Weights of a small audio embedding model.
Data: trained on acted Russian speech (Dusha), 26041 training examples.
Rows from block 3 of a small audio embedding model, named by matrix and row number. Rows with one number belong to one neuron. Each number is 128 + 32 x the weight over its row's rms, rounded and kept within 0 to 255. All counts start at 0.
After each neuron's rows are labels from the 100 clips, of 14848, where the neuron reaches its highest value: "top examples" is what is common among them; "loudest" is the band of the loudest frequency at the time of the peak. Only what is clearly more common there than usual is listed. The data: acted Russian speech (Dusha).
# fc1: MLP up (model.blocks.3.mlp.fc1.weight, 768x192), inputs 0-95
# fc2: MLP down (model.blocks.3.mlp.fc2.weight, 192x768, transposed), outputs 0-95

fc1.159 [ 93  75 100 102  95 155 169 181 123 124  59  78  94 113 159 110 105 158  95 112 135 151 145 136 114 217 145 109 112 140 164 144 165 177 194 110 198 131 153 196 118 112 143 149 135 127 130  86 122 109 187  85 136 120 113  90 117 166 127 154 104 109  99 117 130 149 110 177 117 123 105 146  98 113 103 192  76 189 157 149 160  99 155  91  77 191 163 136  98 196 110 136 137 135 178 101]
fc2.159 [116 126  77 165 135 134 105 109 165 127 117 101 193 158 152 125 110  76  58 103 144 179  88  98 125 122 158 171 131 166  89 123 106 136 160 122 168 169 184  73  87 202 191 106 134 152 102 104 170 103 115 128 103 104 127 141 144 138  92 101 121  54 128 119 114 111 123 116 144 140 101 172 121 156  84 119 148 131  87 139 114 127 160 174 162 130 150  68 140 195  92 129 142 102  87 107]
top examples: emotion: angry
loudest: 500 to 1000 Hz

fc1.194 [110 154 143 172 118 178 181 167  82 147  93 120  97 129 145  76 127 160 128  88 165 100 127 118 104 157 186  88 105 165 202 179 124 153 175 141 138  91 147  71 157 165  68 116 182  97 156 138 163 143 130 190 120 179 169  92 123 152 110 121  79 134 126 130  84 106 135 118 128 118 117 100  75 176 102 142 164 133 106 105 145  87  62 135  48 137 130 107  79 147 152 139 120 112 140 133]
fc2.194 [117 163 124 122 155  47 116 109 171 113  96 105 139 140  97 118 112  89 106 154 164 101 129  87 132 145 156 128  75 205 161 134  59 147 138 138  89 121 117 151 159 148 130 128 114 104 156 165  76 124 142 134  77 164  83 169 173 124 128 132 127 108 113 161 122 129 138 138 130  92 148 105  70 233  98  94 111 223  82 115  99 134 186 124  94 133 121 150 130 112  96 145  95 129 105 139]
top examples: emotion: angry
loudest: 500 to 1000 Hz

fc1.257 [104 102 145  65 109 118 159  45 190 128 127 155 210 130  83 123 148 118  89 141 129 124 125 144 112 140 179 107  73 136 148 137 165 111 150 173 163  58 105  85 113 124 164  95 142 144 156 145 171 120 129 108 114  87 130 180 149  98 116 183  73 141  61 184 122 121 109  96  98 138 131 142 160  70 113 130 149 101  96 221 149 133 121 125 115  99 130 140  88 185  53 190 135 132  95  64]
fc2.257 [ 48 123 104 130 177  58 161 138 125 128 127 135 131  79 116 118 119 132 178 199 143 100 111 114 166  99  99 109 109 163  69 136 142 121 204 157 193  87 133 135 118 166 130 130 143  85  89 121 159 150 109 117  87 149 128 113 113 111 128 140 158 149 185  88 151 113 149 115  85 124 161 112  84 114 145  88 127 174 110 133 129 103  89 130 140 122 102 119 159 168 115 131  58 154 166 227]
top examples: emotion: positive
loudest: 250 to 500 Hz

fc1.420 [102 151 148 157 117 181 112 165  77 128 179 162 112 127 120 119 139 130 168 184 167 126 112 118 129 101 108  62 115 119  76  96 140 101 126  92 146 127 114 117 108 128 178 142  87 110 142 169  97 169 123  83 146 124 159  89 143  88 125 144 169 117 179 181 154 100 130 177 200 116 177 180  93 134 127 116  96 151 168 128  82 168 131 151 101 133 134 118 131 104  77 123 164 165 174 149]
fc2.420 [176 135 107 137 105  65 102 161 193 133 105 180  85 176  98 163 152 163 114 188  97 119 109 166 138 119 105 147 175 159 139 124 131  89 111 137 126  76 142 153 132  89 143 139 128 116 136  84 152  87 175 145  89  76 118 114 151 136 125  94 189 162 141 124 113 113 154 107 187  97  97 114  88  93 112 184  96 175  89 155 108 138 179 121  90 107 102  93 100 165 103 123  86 142 114 122]
top examples: emotion: angry
loudest: 4000 to 8000 Hz

fc1.436 [117 117 106 148 115 103  78 137  85 168 100  98 114 172 181  82 137 112 111 189 159 129 152 130  99 136 132 100 134 111  78  94 126 157 102 129  88  80 132  99 107 145 126  94 152 117 158 151 170 123 180 139 122 107 174 133 159 130 213 105 101 132  99 188 176  94  81 123  96 129 170 128 185 164 131 119 127 123 149 167  97 112 148 105 149 141 109 117 113  96  93 169  91 131  78 104]
fc2.436 [108 123 126 108  90 132 131  67 147 166 132 149 129  84 177 125 141  95  81 130 124 145 138 155 176 106 140 134  91 133  66 138 100 144 119 120 110 170 119 104 166 124 132 109  83 171 117  68 116 132 162  99 112 153 113 148 136 135 146 125 136 160 138 129  98 128  94 142 158 139 154 154 164 118 162  88 135 227 143 105 124 196  89 142  91 174 163 134 139 135  48  97 172 171 113 150]
top examples: emotion: angry
loudest: 250 to 500 Hz; 500 to 1000 Hz

fc1.232 [160 109 141 137  49  87 216 210  90 162  83 143 133 188  60 125 110 139 120 125 100 142 115 164 103 107 123 174  84 177 156 121 166  79 153 133 153 129  90 145 138  75 107 139 154 121 145  81 195 157 135 134 106 132 170 142 166  95 110  81 106 157 135 135 167 171 127  38 147  97 118 161 142 124 126 148 176 185 140  88 121 155  87 139 123 118 115 123 124 115 138  99  99 142 119 146]
fc2.232 [ 98 130 127 121 193 168 154 126 110 102 110 176 154 103 107 147  76  95  97 119 136 126 140 116 175 108 114 112 101 122 105  52 190 111  98 146  92 132 127 126 145 104 163 156 131 158 161  76 143 162 102 116 213 122 116 164 114 126 153 138 111 106 115  36 104 146 131 132 134 133  99 132  50 150  78 122 159 179 163 135 123 168 111 161 109 123 132 111 111 167 105 129 194  73 135 101]
top examples: emotion: angry
loudest: 250 to 500 Hz

fc1.652 [ 88  91 111 141 165 127 143 100 127  88  88 137 165 135  74 135 139 155 134 120 117  59  94 154  99 160 110 122 167 113  73 157 125 177 160  75  90  14 105 123 151 192 113 174 128 128 120 156 113 133 125 157  65  84 150 113  68 109 168 100  76 118 129  88 172 156 154 141 144 183 140  71 155 134 212 163 154 113 146 126 140 171 100  94 144 203 126 111  96 102 165 142 108 124 121  70]
fc2.652 [ 89 128 166 135 143  96  94 199 130 144 184 125  86  94 165 118 145  73 144 123 147 108 147 129  98  88 160 103 136 133 117 126 123 179  67 147  75 126 162 115 137 168 134 141 100 125 153 104 179 151 180 108 130 159  93 162 145 125 115 121 169  62 166  70 116 140 140  75 155 136 124 129  97 115 211 129 141  94  98 129 143 166 114 156 145 123 155 110 123 114 108 146 154 161 114 119]
top examples: emotion: positive
loudest: 250 to 500 Hz; 500 to 1000 Hz

fc1.119 [155 175  82  99 201  95  97 150  78 159 109 188 129 124 133 166 155 181 129 150 100 168 143 103 142 144 162 109 179 204 148  82 135  91 147 138 156  82 163 161 174 183  89 159 156 162 147 127 123 119  81  88 108  80 121  84 137 130 176 112 136  97 107 182 134 102 171  80 128 192 126 137 148 105 121 182  88 123 175 101 161 165 103  97 149 164 133 127 135 124  94 121 181 145 145 116]
fc2.119 [156 113 133 131 102  86  96 142  97 121 169  92 123 152  63 101 134 129 126 137 157 127 109 180 143 122 117 136 203 146 117 168 138 127 183 152 137 113 146 156 122 114 138 142 151 110 103 126 129 171  90 110 118  98  59 131 147 200 111 130 125 105 143 153 141  94  93 164 101 139  80 157 208 158 168 126 133  96 106 132  90 131 206 146 149 196 158 109 185 131 154  97 128 129 208 128]
top examples: emotion: positive
loudest: 4000 to 8000 Hz

fc1.186 [130 172 141 164 146 145 150 137  73 135 192 109 142 133 133 138 153  91 107 116  89 117 132 169  99  87  75  76 127 119 121 168 115 190 140  89  52 116 162 148 137 197 155 100 143 138 159 121 146 137 122 141  92 162 169 153 144  96 199 139  89 167 128 120 137 132 146 181 115 171 132 103  91 138 139  94 184  48 132 124 108 114 150 161  85 156 115  97 119 104 145 101 135 114 101  74]
fc2.186 [115 137 165  84 194 163  78 108 135 113 100 145  83  45 122 164 134 160  94 126 150 142 163 209 124  99 118  70 127 152 163  87  94 122  78 125 144 124  94 110  71  86 136 135  77 148 146 196 128 149 184  94 142 133 112 135 103 120 168 126 112 153 149  93 105 130 131 154  23 122 123 112 136  87 155 161 121 124  91 109 114 180 164 125 162 174 107 115 122  98 127 164  85 164 156 150]
top examples: emotion: angry
loudest: 250 to 500 Hz

fc1.63 [151 126 123  93 142 121  97 138 169 141 180 146 119 170 160  91 205 167 156 134 100 184  95 110  87 132 147  69 134 195  92 108  95  51 121  91 127 123 117  78 113 175 115 124  73 112 146 135 114 136  72 161 114  62 143 112 117  79 158 149 129  94  85 133 119 143 129 165 145 109 138  99 137 102 138  91 109 117 123  95 101  88  75  68 171 125 113 138 122 122  99 141 120 131 154  80]
fc2.63 [ 97 150  82 163 159  89  93 164 143  81 167 124  82 102  88 117 187  95 112 115 143 129 129 104 164  60 139  86 149 161 153  96 191 113 203 142 111  81  84 146 122 160 119 119 120  94 138 163 114 114 166 130 157 168 126 119 179 109 104 129 116 172 101 132  96 169 102 111 155 123 134 169 190 176 122 144 134 151  61 116 154 163 154 114 187  96 132 120 102 160 103 109 138  93  89 135]
top examples: emotion: angry
loudest: 500 to 1000 Hz

fc1.312 [116 101 133 100 119  86 102 151 121 112 178 139 143 173 125 167 146 122 138 115  89 174 126  91 140  77 111 152 179 116  65 173 103 167 158 170 108  59 119 120 139 134 175  98 146  90 100 157 110 157 111 109 128 128 120 173 119 112 137 159 150  76 103  89  51 120  93 120 129 135 140  95 109  94 165 118 115 159 129  87 116 184 134 147 104 144 152 138 136 146  79 188 136 136 166 124]
fc2.312 [131 155  55 101 116 116 131 111 123 135 151 129 153 190  86 134 104 140  88 120 102 144 193 136 143 138 101 186 123 172 131  91  95 168 123 106 119 120 148 166 117  39 104 137 165 102  82 192 142 117 152 133 168 128  74 135 109 124 123  81 173 175 174 154 197 206 118 147 148 137  72 111 158 158 155  82 126 146  84 117 186 130 187 166 138 138  76 145 136 156  88 146 125 143 110 124]
top examples: emotion: positive
loudest: 250 to 500 Hz; 500 to 1000 Hz

fc1.484 [ 89  98 204 116 109 130 155 104 137 113  96 136 161 115 114  98  79 152  97 110 154 123 154 130 135 149 159  60 134  71 106 132 115 162 124 115  69 131 138 118 130  96 137 151 179 191 115 118  96 121 159 146 128 100 164 134 108 110  40 119 118 152  87  95 170 112  94 138 167 139  93 172 197 139 131 110 102 130 100 136 127 138  91 136 110 156  50 112 128 119 167  97 103 149 144 164]
fc2.484 [123  78 199  98 156 102 144 179 136 122 148 109 106 115  92 169 122  99 143 131 133 145  66  86  74 138 125 156 178 108 141 126 187 113  96 122 149 176 106 108 111 106  80 134 196 163 152 128 105 122 129  95 102 189 141  84 128 142 113 136 100  78 163  85 119 135 161 162 137 125  73 157 149 145  97  80 155  82 130 163 200 145 129  82 148 179 116 132 148 121 123 133 131 113 173 179]
top examples: emotion: positive
loudest: 500 to 1000 Hz

fc1.556 [114 129 135 135  75 133 115 110  80  99 151 132 124 116 119 177 165 145 168 108 164 141  94  84  94 167 198 152 117 158 184 126 101 151 169 129 120  79 129  80 130 169 104  84 164 129 133 203  72 139 169 165 138 139 123 121 149  87  98 104  51  91 142 123 142 121 179  91 139  60 137 142 103 202 120 128 135  89 119 221 131  91 108 138 117 151 113 113  76 143 145  86 117 162 155 143]
fc2.556 [143 111 164 155 180  89 186 108  88 128 109 137 123 173 147 114 143 130 159 162 102 120 158 119 109 114 150  79 105 197 108 110  87 195 105 113 120 127  96 131 150 203 141  91 170 172 132 152 109 168 169 136 149 108  83 175 143 121 140 111 162 105  62 170 104 146 147 133 156  66 131 123 122 179  94 134 110 169  96  90 132 142 145 181 161 179 133  86 131 124 127 113  90  56  77  67]
top examples: emotion: angry
loudest: 500 to 1000 Hz

fc1.30 [105 150 149  96 131 123 108 117 100 167 167 116 103  68 155 148 186 156 240 102 172  98 168 132 127 129 104 206 148 148 104 151 174 105 152 181 109 127 185 138 164  87 123 145 180  57 119 107 210  92 135 114 112 181 150 112 137 157 157 159 129 191  97 109 139 119 108  94 109  49 159 128  90  90 169 132 116 122 178  69 135 143 117 147 102 102  88 135 174 104 148 179  98 160 103 159]
fc2.30 [105 128 150 129 108 160 143 122 135 165 131 122  88 100  92 133 116 165 111 100 128 149 111 141 154 129 148 113 138 154 130 153 157 167 126  88 129 151 101 164 139 121 108 144 141 121 153 142 114 117 156 105 114  95  71 122  99 150 116 128 124 175 128 159  88 199 119 179 126 126  88 154 116 127 160  89 125 152 135 177 195 198 120 120  92 109 152 167 158 105 144 104 161 150 179 120]
top examples: emotion: positive
loudest: 500 to 1000 Hz

fc1.148 [104  97 130  58 119 108 116 140 140 145  88 138 143 147 152 143  94 108  93 127 139 102 155 109 148  74  68 214 134 109  86 177 153 151 138 106 130 155  88 115 122  82 111 100 121 129 116 103  91 173  95 132 132 100 150 138 117  66 135 138 156 175 143  86 137 149 160 131 118 166  73 146 121  74  94  87 135 210  86  56 122 100 148  81 159 149  64 103  89 157 142 115  97 133 174 128]
fc2.148 [121 142 137 123  48 180 124 126 146  74 171 106 102 142 148  87 129 115 121 165 148  95 122 105 160 149  79 146 133  76  95 124 144 154 160 106  93 140  88 143  78  98 166 191 102 115 134 115 145 191 120 128 128 126 111 196  93 103 135  95 102 104 161  97 114 158 116 113  69 137 119 130 116 138 110  93 199  99 103  86  83  75  92 119 176 113 199 178 109 155 106 172 136 151 100 155]
top examples: emotion: positive
loudest: 250 to 500 Hz

fc1.701 [125 100 110  67 114 156 132 156 135 124  62 113 109 130 188 126 182 203 103 124  98  78 155  95 106 167 154 131 122 134  76 131  84  47 126 167 129 102 115  85  85 105 168 158 173 107 116 150  49 134 129  85 128 136 161 170 108  87 106 130 168  95 153 135 148 122 121 112 110 155  68 134 109 154 170 196 131  94 120 183 158 196 101  94 112  86 136 144 114 121 123 213 147  92 110 108]
fc2.701 [119 133 133 127  83  92 178  81 124 128 110 147 151 127 100 198 133 134 142 150  81 108 142 112 122 118 151 135 137  43 139  56 117  97 176 110 122 118 112  56 101 124 126 126 190 101 173  79 138 117 149 138 159 145 147  73 109 120 128 109 169 197 133 130 174  72 100 136 130 105 140 135  65 126 145  40 114 137 125 101 153 156  93 143  72 131 137 148 134 139 115 103 125 173 139  66]
top examples: emotion: positive
loudest: 500 to 1000 Hz

fc1.636 [ 95 134 202  88 152  69  83 165 131 113 167 133 136 154 170  85  95  82 127  97 120 188  82 160 133 106 164 145 106 132 206  97  93 131 128 128 149 141  82 180  86 110 104  71 151 122 134 144 124 190  80 111 115 122  95 165  91 147 123 142 110 120  48 160  91 133 176 180 138  55  83 156 144 112 146  86  90 193 122 149 155 113 126  98 171 136  88 126 195 148 135  66  89 129 191 108]
fc2.636 [123 111 132 142 131 148 142 140  96 123 108 111  25 145 162 131 154 145 161 128 160  95  76 147 104 132 165 168 100 108 167 138 142  70 160 127 114 109  90 139 128 150 166 151 158 118  82  77 122 120  90 112 168 131 196 103 133 153 140 154  96 188 112 163 177 166  93 108 128 135 153 138 115  87 103 101 144 104 142  92 165 181 131 142 140 150 133 108 158  89 146  60 203  88 115  65]
top examples: emotion: sad
loudest: 4000 to 8000 Hz

fc1.523 [161  92 198 120 177 141 178 139 179 161 116 144 167  81 132 124  85 124 110 117 135 169  87 168 150 135  64  72  80 151  74 126 135 121 123  97 125 159 120 181 130 122  94 154 184 161 146 117 122 141 148 117 152 185 134 151 101 129 108 112  87 165  18 134 103 133 162 135 114 127 119 160 123 110 113 136 150 107  54 141 118  92 136 129 123 147 115 171 143 106 148 134 168 163  95 132]
fc2.523 [ 81 142 134 124 180 132 107 156 109 155 151 142  93 136 131  72  51 155 122  84  89 107 143 113 175 153 157  79 132 129  62 116 155 120  78 158 169 107 134 109 108 138 117 112 136 146  80 119 106 105  98 151 162 145  96 154 184  91 137 141 121 157 144 126  99 142 208 160 104 108 103 176 160 149 157  98 163  98 116 129 178 118 161 142 121 110 112 134 181 157  87 186 132 101 183 114]
top examples: emotion: positive
loudest: 4000 to 8000 Hz

fc1.357 [125 135  97 100  98 109  73 152  91 141 135  80 119 127 116 202  99 130 126 155 132 136 124 141 141 161 145 160 134  84 108 205  95 143 159 173  16 147 137 139 150  59 180 134 117 129 133 117 104 149 166 169 137 145 123 167 105 132 129  93 113 159 103 108 131  94  86 154 124  97 111 127 157  69 125  73 154 194  86 138 137  85  91 130 145 111  86 151 149 114 125 199 163 103 134  53]
fc2.357 [135  94  93 103 108 149 157 144 173 150 138 175 129 144 124 102 169  87  76  75 180 115 149 155 117 152 177 138 136 126 157 129 133 123 157  78 163 105 133 104 196 140  55 151  95 127 144 127  58 178  55 149 173 133 151 107 124 139  95 142 139 102 156 127 160 163 123 110 146  98 146 173 114  68  78 110 143 118 153 119 211 125 119 134 116  80  92  84 149 116 186 137  99  98  65 114]
top examples: emotion: sad
loudest: 250 to 500 Hz

fc1.538 [137 141 145 104 133 144 130  59 143 149 148 136 150 125 107 179 135 126  99 170 149 117 135  90 122 169 119 134 116  72 117 122 103 160 129 206 124 120 159 163 165 161 131 115  72 115 100  48 175 131 159 125  86 122 118 105 147 172 130  96 141 102 125 116 163 168 102 151 196  90 140 143 114  93 109 107 126 214  89  94 128 128  94 155 124 203  38 101 161  97 151 131 102 116 136 141]
fc2.538 [171 120 110 116 117 129 163 136 114 116 176 113 155  85 101 182 109  64 114  64 110 114 143 144 162 144 159 122 163 124 116  94 147  58 173  91  72 167 166 191 102  87  86 107 107  89 173 101  86 121 150 101 141  62 149 187 122 177 124 121 150 197 119 170 146 178 131 180  77 134  83 181  87  80 117 146 125 112 185  97  99 155 164  89  62 105 101 171 126 154 132 117  92 154 165 104]
top examples: emotion: sad
loudest: 250 to 500 Hz

fc1.349 [125 134 158 144 113 107  85 123 121 164 124 104 122 125 104 103 181 127 130 174 150 109  86 102 104 141 132 134 126 106  49 129 160 126 143 117 126  37 145  80 132 182  88 151 132  94 160 133  96 125 120 161 139 124 117 154  89  99 129 144  74  94 105 140 110  92 133 117 152 163 167 119 126 131 168 118 131 109 143  86 121  86 119  83 156  97 107 128 133 114 135 134 107 151 103 100]
fc2.349 [151 179 146  92  82  91 132 119 134 116 122  88  61 152 164  84 148 135  79 119 141 119 124 146 147 105 166 123 151 157 107 124 149 171 124 154  96 155 116  74 159 179 156 114 134 130 116 146 131  91 130  93 116 185  50 122 157  70 156  95 153 109 129  90 102 135 151 133 187 112 120 135 176 187 132 147 123 122 134 155 168 148 150  91 114 169 133  81 115 124 129 171 128 162 106 134]
top examples: emotion: angry
loudest: 500 to 1000 Hz

fc1.347 [114  95 123 145  90 120 105 149 115 161 107 128  78 118 113 145 157 133 141 125 127 148 153  66 169 205 169 147 159 157 129 185  93 114 119 192 102 106 165 176 118  66 158 139  55  84 153 146 107  62  77 171 100 105 124  28 156 126 123 123 127 136 119  81 113 103 133 174 118 170 149 187 214 129 110 122  96  85  53 106 149 104 111 173 102 125 129  81 173 130 174 171 106 132  87 100]
fc2.347 [173 130 123 125 116 150  83 148 178 225 132  99 150 114 127 110 105 131  70 127 163 131  64 106 142 112 125 196 173 159 152 161 147 142 145 117  90 153  82 120 126 130 146  99 165 131  84 188 128  77 169  91 106 158 103  75 100 170  97 177 127  84 115 102 142 116 135 160 178 143  83 130 183 123 101 123 113 102 116 210 137 121  98 116 151  95 176  82 118 146 138  91 149  66 123 112]
top examples: emotion: sad
loudest: 250 to 500 Hz

fc1.670 [147  99 120  92  69 142 106  59 144 106 124 150 114 162 184 127 127  86 157 106 119 127 131 107 117 126 170 115 140 115 168 106 191 134 160 137 162 175  75 160  89  95 120 138 157  63 128 173 135 174 112 134 158  64 151  88 151  95 122  46 142  84 167 131 154 205 126 103 110 127 145 132 111  98 129 127  91 128 157 150 102  80 128  70  82  87 103 109 113 163 142 103  86 143 136 163]
fc2.670 [152 133 113 139 150 151 176 127  90 114 147 157 109 163 196 114 105 104  92 141 102 147 144 149 139 154 135 159 135 213  55 171 183 165 165 118 184 136 115 152  93 180  97  93  64 151 140 106 142 108 120 113 159 152 116 170 204 144 100 107 143 105 107 164 120 108 101 133 131 105  74 131 156 134  93 162 156 182 168 163 161 134  77 124 176 125 109 134 127 181  97  98 161 127  75  91]
top examples: emotion: angry
loudest: 500 to 1000 Hz

fc1.516 [159  96 147 101  90 127 138 121 138  88 128 104 163 129  85  70 115 116 116 160 113 130 111  79  76 186  98 172  88  80 125 145 110 181 113 181 117  85 172 108 118 106 109 165 115 123 165 113 188 146 182 198 186  99 137 175 156 111 145 204 111 110 130 167 125  99 118 106 138 127 112 153 127   6 115  88 175 213 120  61 152  98 135 150 109 201 150 144  66 127 104 126 101  64 121 153]
fc2.516 [145 139 139  91 107 138 193 177 113  94 110 141 145 151 131  99  99  87 173 129 168 142 131  83  41 129 171 150 167 134 134 139 116 101 148 127  73  96 130 154 153 123 100 117 130 142 142  60 128 141 170 107 160  92 166 192 138 188 155 133 161 153 106 101  78 113 108 165  77 121 152 132 127 108 137 128 149 112 176  92  91 146 196 115 118 130 127 153  81 150 180 140 138 130 129 122]
top examples: emotion: sad
loudest: 250 to 500 Hz

fc1.365 [163 143 131 138 100 166 162 159  88 125 113 101 153 146 141  76 116 118 122  89 154  90  85 100 144 138 162 146  83 156  96 139 123 135 100 124 141  99 162 121 103 157 104 119 143 130 128 124 151 153 139  94 161 168 103  61 137  86  88 139 112 100 105 112  94 142 148 116  94 105 131 130 122 107  84 145 175 153 182  98 152  52  67 179  70 156 136 117 140  97 124 132 100 161 194 142]
fc2.365 [137 161 145  82 132  77  67 141 153 172 101  99  89 153  96  91 183  94 127 154 142 117 141  76  85 114  80 172 159 140 192 127 115 200 139  87 147 138  94  69 162 165 123  65  83  79 116 120 118 130 156 133 134 101 114 175 171 109  92 129 149 124  97  84 135 115  97 184 144 165 110  78 141 102 122 139 154 181  73  71 147 118 144 143 135 108 116 125  75  65 108 126 109  67  90 148]
top examples: emotion: angry
loudest: 500 to 1000 Hz

fc1.444 [167 132  99 115 135 118 213 189 165 158  81 167 134 119 146 146 107 133 136  80 143 148 173 130 148  76 140 139 128 127 123 172 108 145  88 198 140  93 113  71 173  96 103 126 180 138 152 106 136 154 174  73 141 111 118 146 103 153 152 106 156  73 129 182  71 192  89 110  62 116 152 119 115  69  53  85 153  83 119 125 132 112 148 159 170 179 178 128 144 150 171 112 116 161 178 135]
fc2.444 [152 182 113 117 117 110 105  85 107 147 146 134 110 157 106  80 144  80 118 133 154 116  73 161 130 115  99  91  97 134 141 116 164 117  97  97 149 135 179 152 118  66  76 117 210 129 107  75 136 220 155  86 132 135 118 141  78  56 102 144 119 122 161 103 173 117 169 172  91 146  97  98 215  95 124 132 121 105 117 141 136 197 124 180 141 193  91 164 145 151 162 134 159  83  65 190]
top examples: emotion: angry
loudest: 250 to 500 Hz

fc1.700 [178 149 139 132 129 193 133 137  79  85 170 135  85 166 153 125 136 105 177 148 149 152 100 159 172 129 136 124 182 131 148 192 120 116 124 132 137 143 135  97 130  96  84 121 138 130  70 144 121 118 143 157 105 110 121 143 147 126 150 140 226 183 175 149 134 137  93 176  48 107 162 142  96  92 151 123 123 142 176 164 143  78 135 153 139 124 117 198  56 171 145  96 184 134 153 154]
fc2.700 [107 177  87 145 111  84  99 123 170 159 118 143 194 149 146 173 156 124 132 150 173 116 105 143 119 127 185 127 113 125 157  85 181 188 212 138 125 184  82 127 104 147  74 143 175 128 203 125 118 136  85  82 143 134 192 190 116 117 183 143 144 151 134 161 133 145  93 103 135 104 168 120 113 177  91 117 157 225 122 150 142  98 130 140 114 136  99  85 135  95 117 150 128 170 194 113]
top examples: emotion: sad
loudest: 4000 to 8000 Hz; 2000 to 4000 Hz

fc1.65 [ 97 133 166 235 134 129 144 118 119 132  78  50 148 152  85 110 141 132 132 108 112 170 128 136  85 132 111  97 198  91 146 133 144 110 123 122 132 181 107  92 147 106  98 118 169  73 131 153 129 141 129  89 128 136  89 129  58  92 162  43 201 160 115 144 165 148 110 130 109 119 147 116 103 145 181  89 104 138 129 220  92 160 145 119 117 118 155 163 155 155 121 131  90 168 179 126]
fc2.65 [121 155 149 149 161 150 152 127  80 139 165  97 170 140 109 176 154 132 154 171 176 108 156 136 121 132 165 158  78 105 161 138 117 134 171 169 105 127 140 117  77 161 108 105 192 140 171  93 100 115 176 121 171 123  77  99  82 128 119 144 137 152  69 138  75 150 137 125 153  66 153 163 138 108 118  96 188 115 133  86 167 106  91 105 154 119 117  99 167  82 133  86 167 143 126 222]
top examples: emotion: sad
loudest: 4000 to 8000 Hz

fc1.531 [154 170 123 166 160  88 108 112 106 147 147 104 124 125 137 131 152 122 101 140 132 144 185 109 131 139  92  68  87 143 142 161  97 122 133 138 115  63 103  85 102 182 118 134 112 145 158 147  98 169  97 176 154 142 144 156 137 142 103 111 108 130  68  96 127 142  89 161 105 205  91 100  95 107  88 157 130  21  89 139 119 176  97 131 177  74  89 114  57 130 192 161  65  96 112 108]
fc2.531 [ 99 144 172 116 141 125 159  49 123  96 172 125  71  66 138 175 141  95 174 168 100 116 141  98 148 133 149 139 159 139 139 127 113 164  57 154 153 140 123 116 106 136 145 143 137 149 125 102 170 103 136 112 101 146 138  82 167 153 196  87 152 119 121 100  67 113 134 141 110 137 101 117  61  98 155 146 173 134  90 152 116 157 155  76  82 125 155 120 153 202 148 181 132 140 149 122]
top examples: emotion: angry
loudest: 500 to 1000 Hz

fc1.582 [139 125  79 145 142 109 143 104 125 136 119 149 119 102  60 126 151 136 103 149 105 149 139 156 118 178  68 139  86  93 161 145 187 162 137 151 148 142 121  82 134 169 149 125 119 101 152 147 175 122 152 189  98 130 142 141 124  64 183 170 136 126 132  94 173 194 133 136 131 105 192  77 138 119 174  29 110 120 158 120  84 126 113 112 122 117 161 206  50 141  97 104 137  87  98 172]
fc2.582 [164 116 134 122 124 137 177 121 137 105 108 100 177 150  68  83 163 211 161  93 158 180 116 164 146 139 148 109 144 127  85 106 123  91 127 101 130 148  42 123  82 128 146 153  94 142 138 123  90 125  90 115 122 119 189 198 143 176 132 155 178 102 102 106 115  60 163 103 132 168  90 166 152 139 153  56 100 138 149 117 128 139  77 147 148  96 141 143  83  82  86  85  93 140 145 110]
top examples: emotion: sad
loudest: 250 to 500 Hz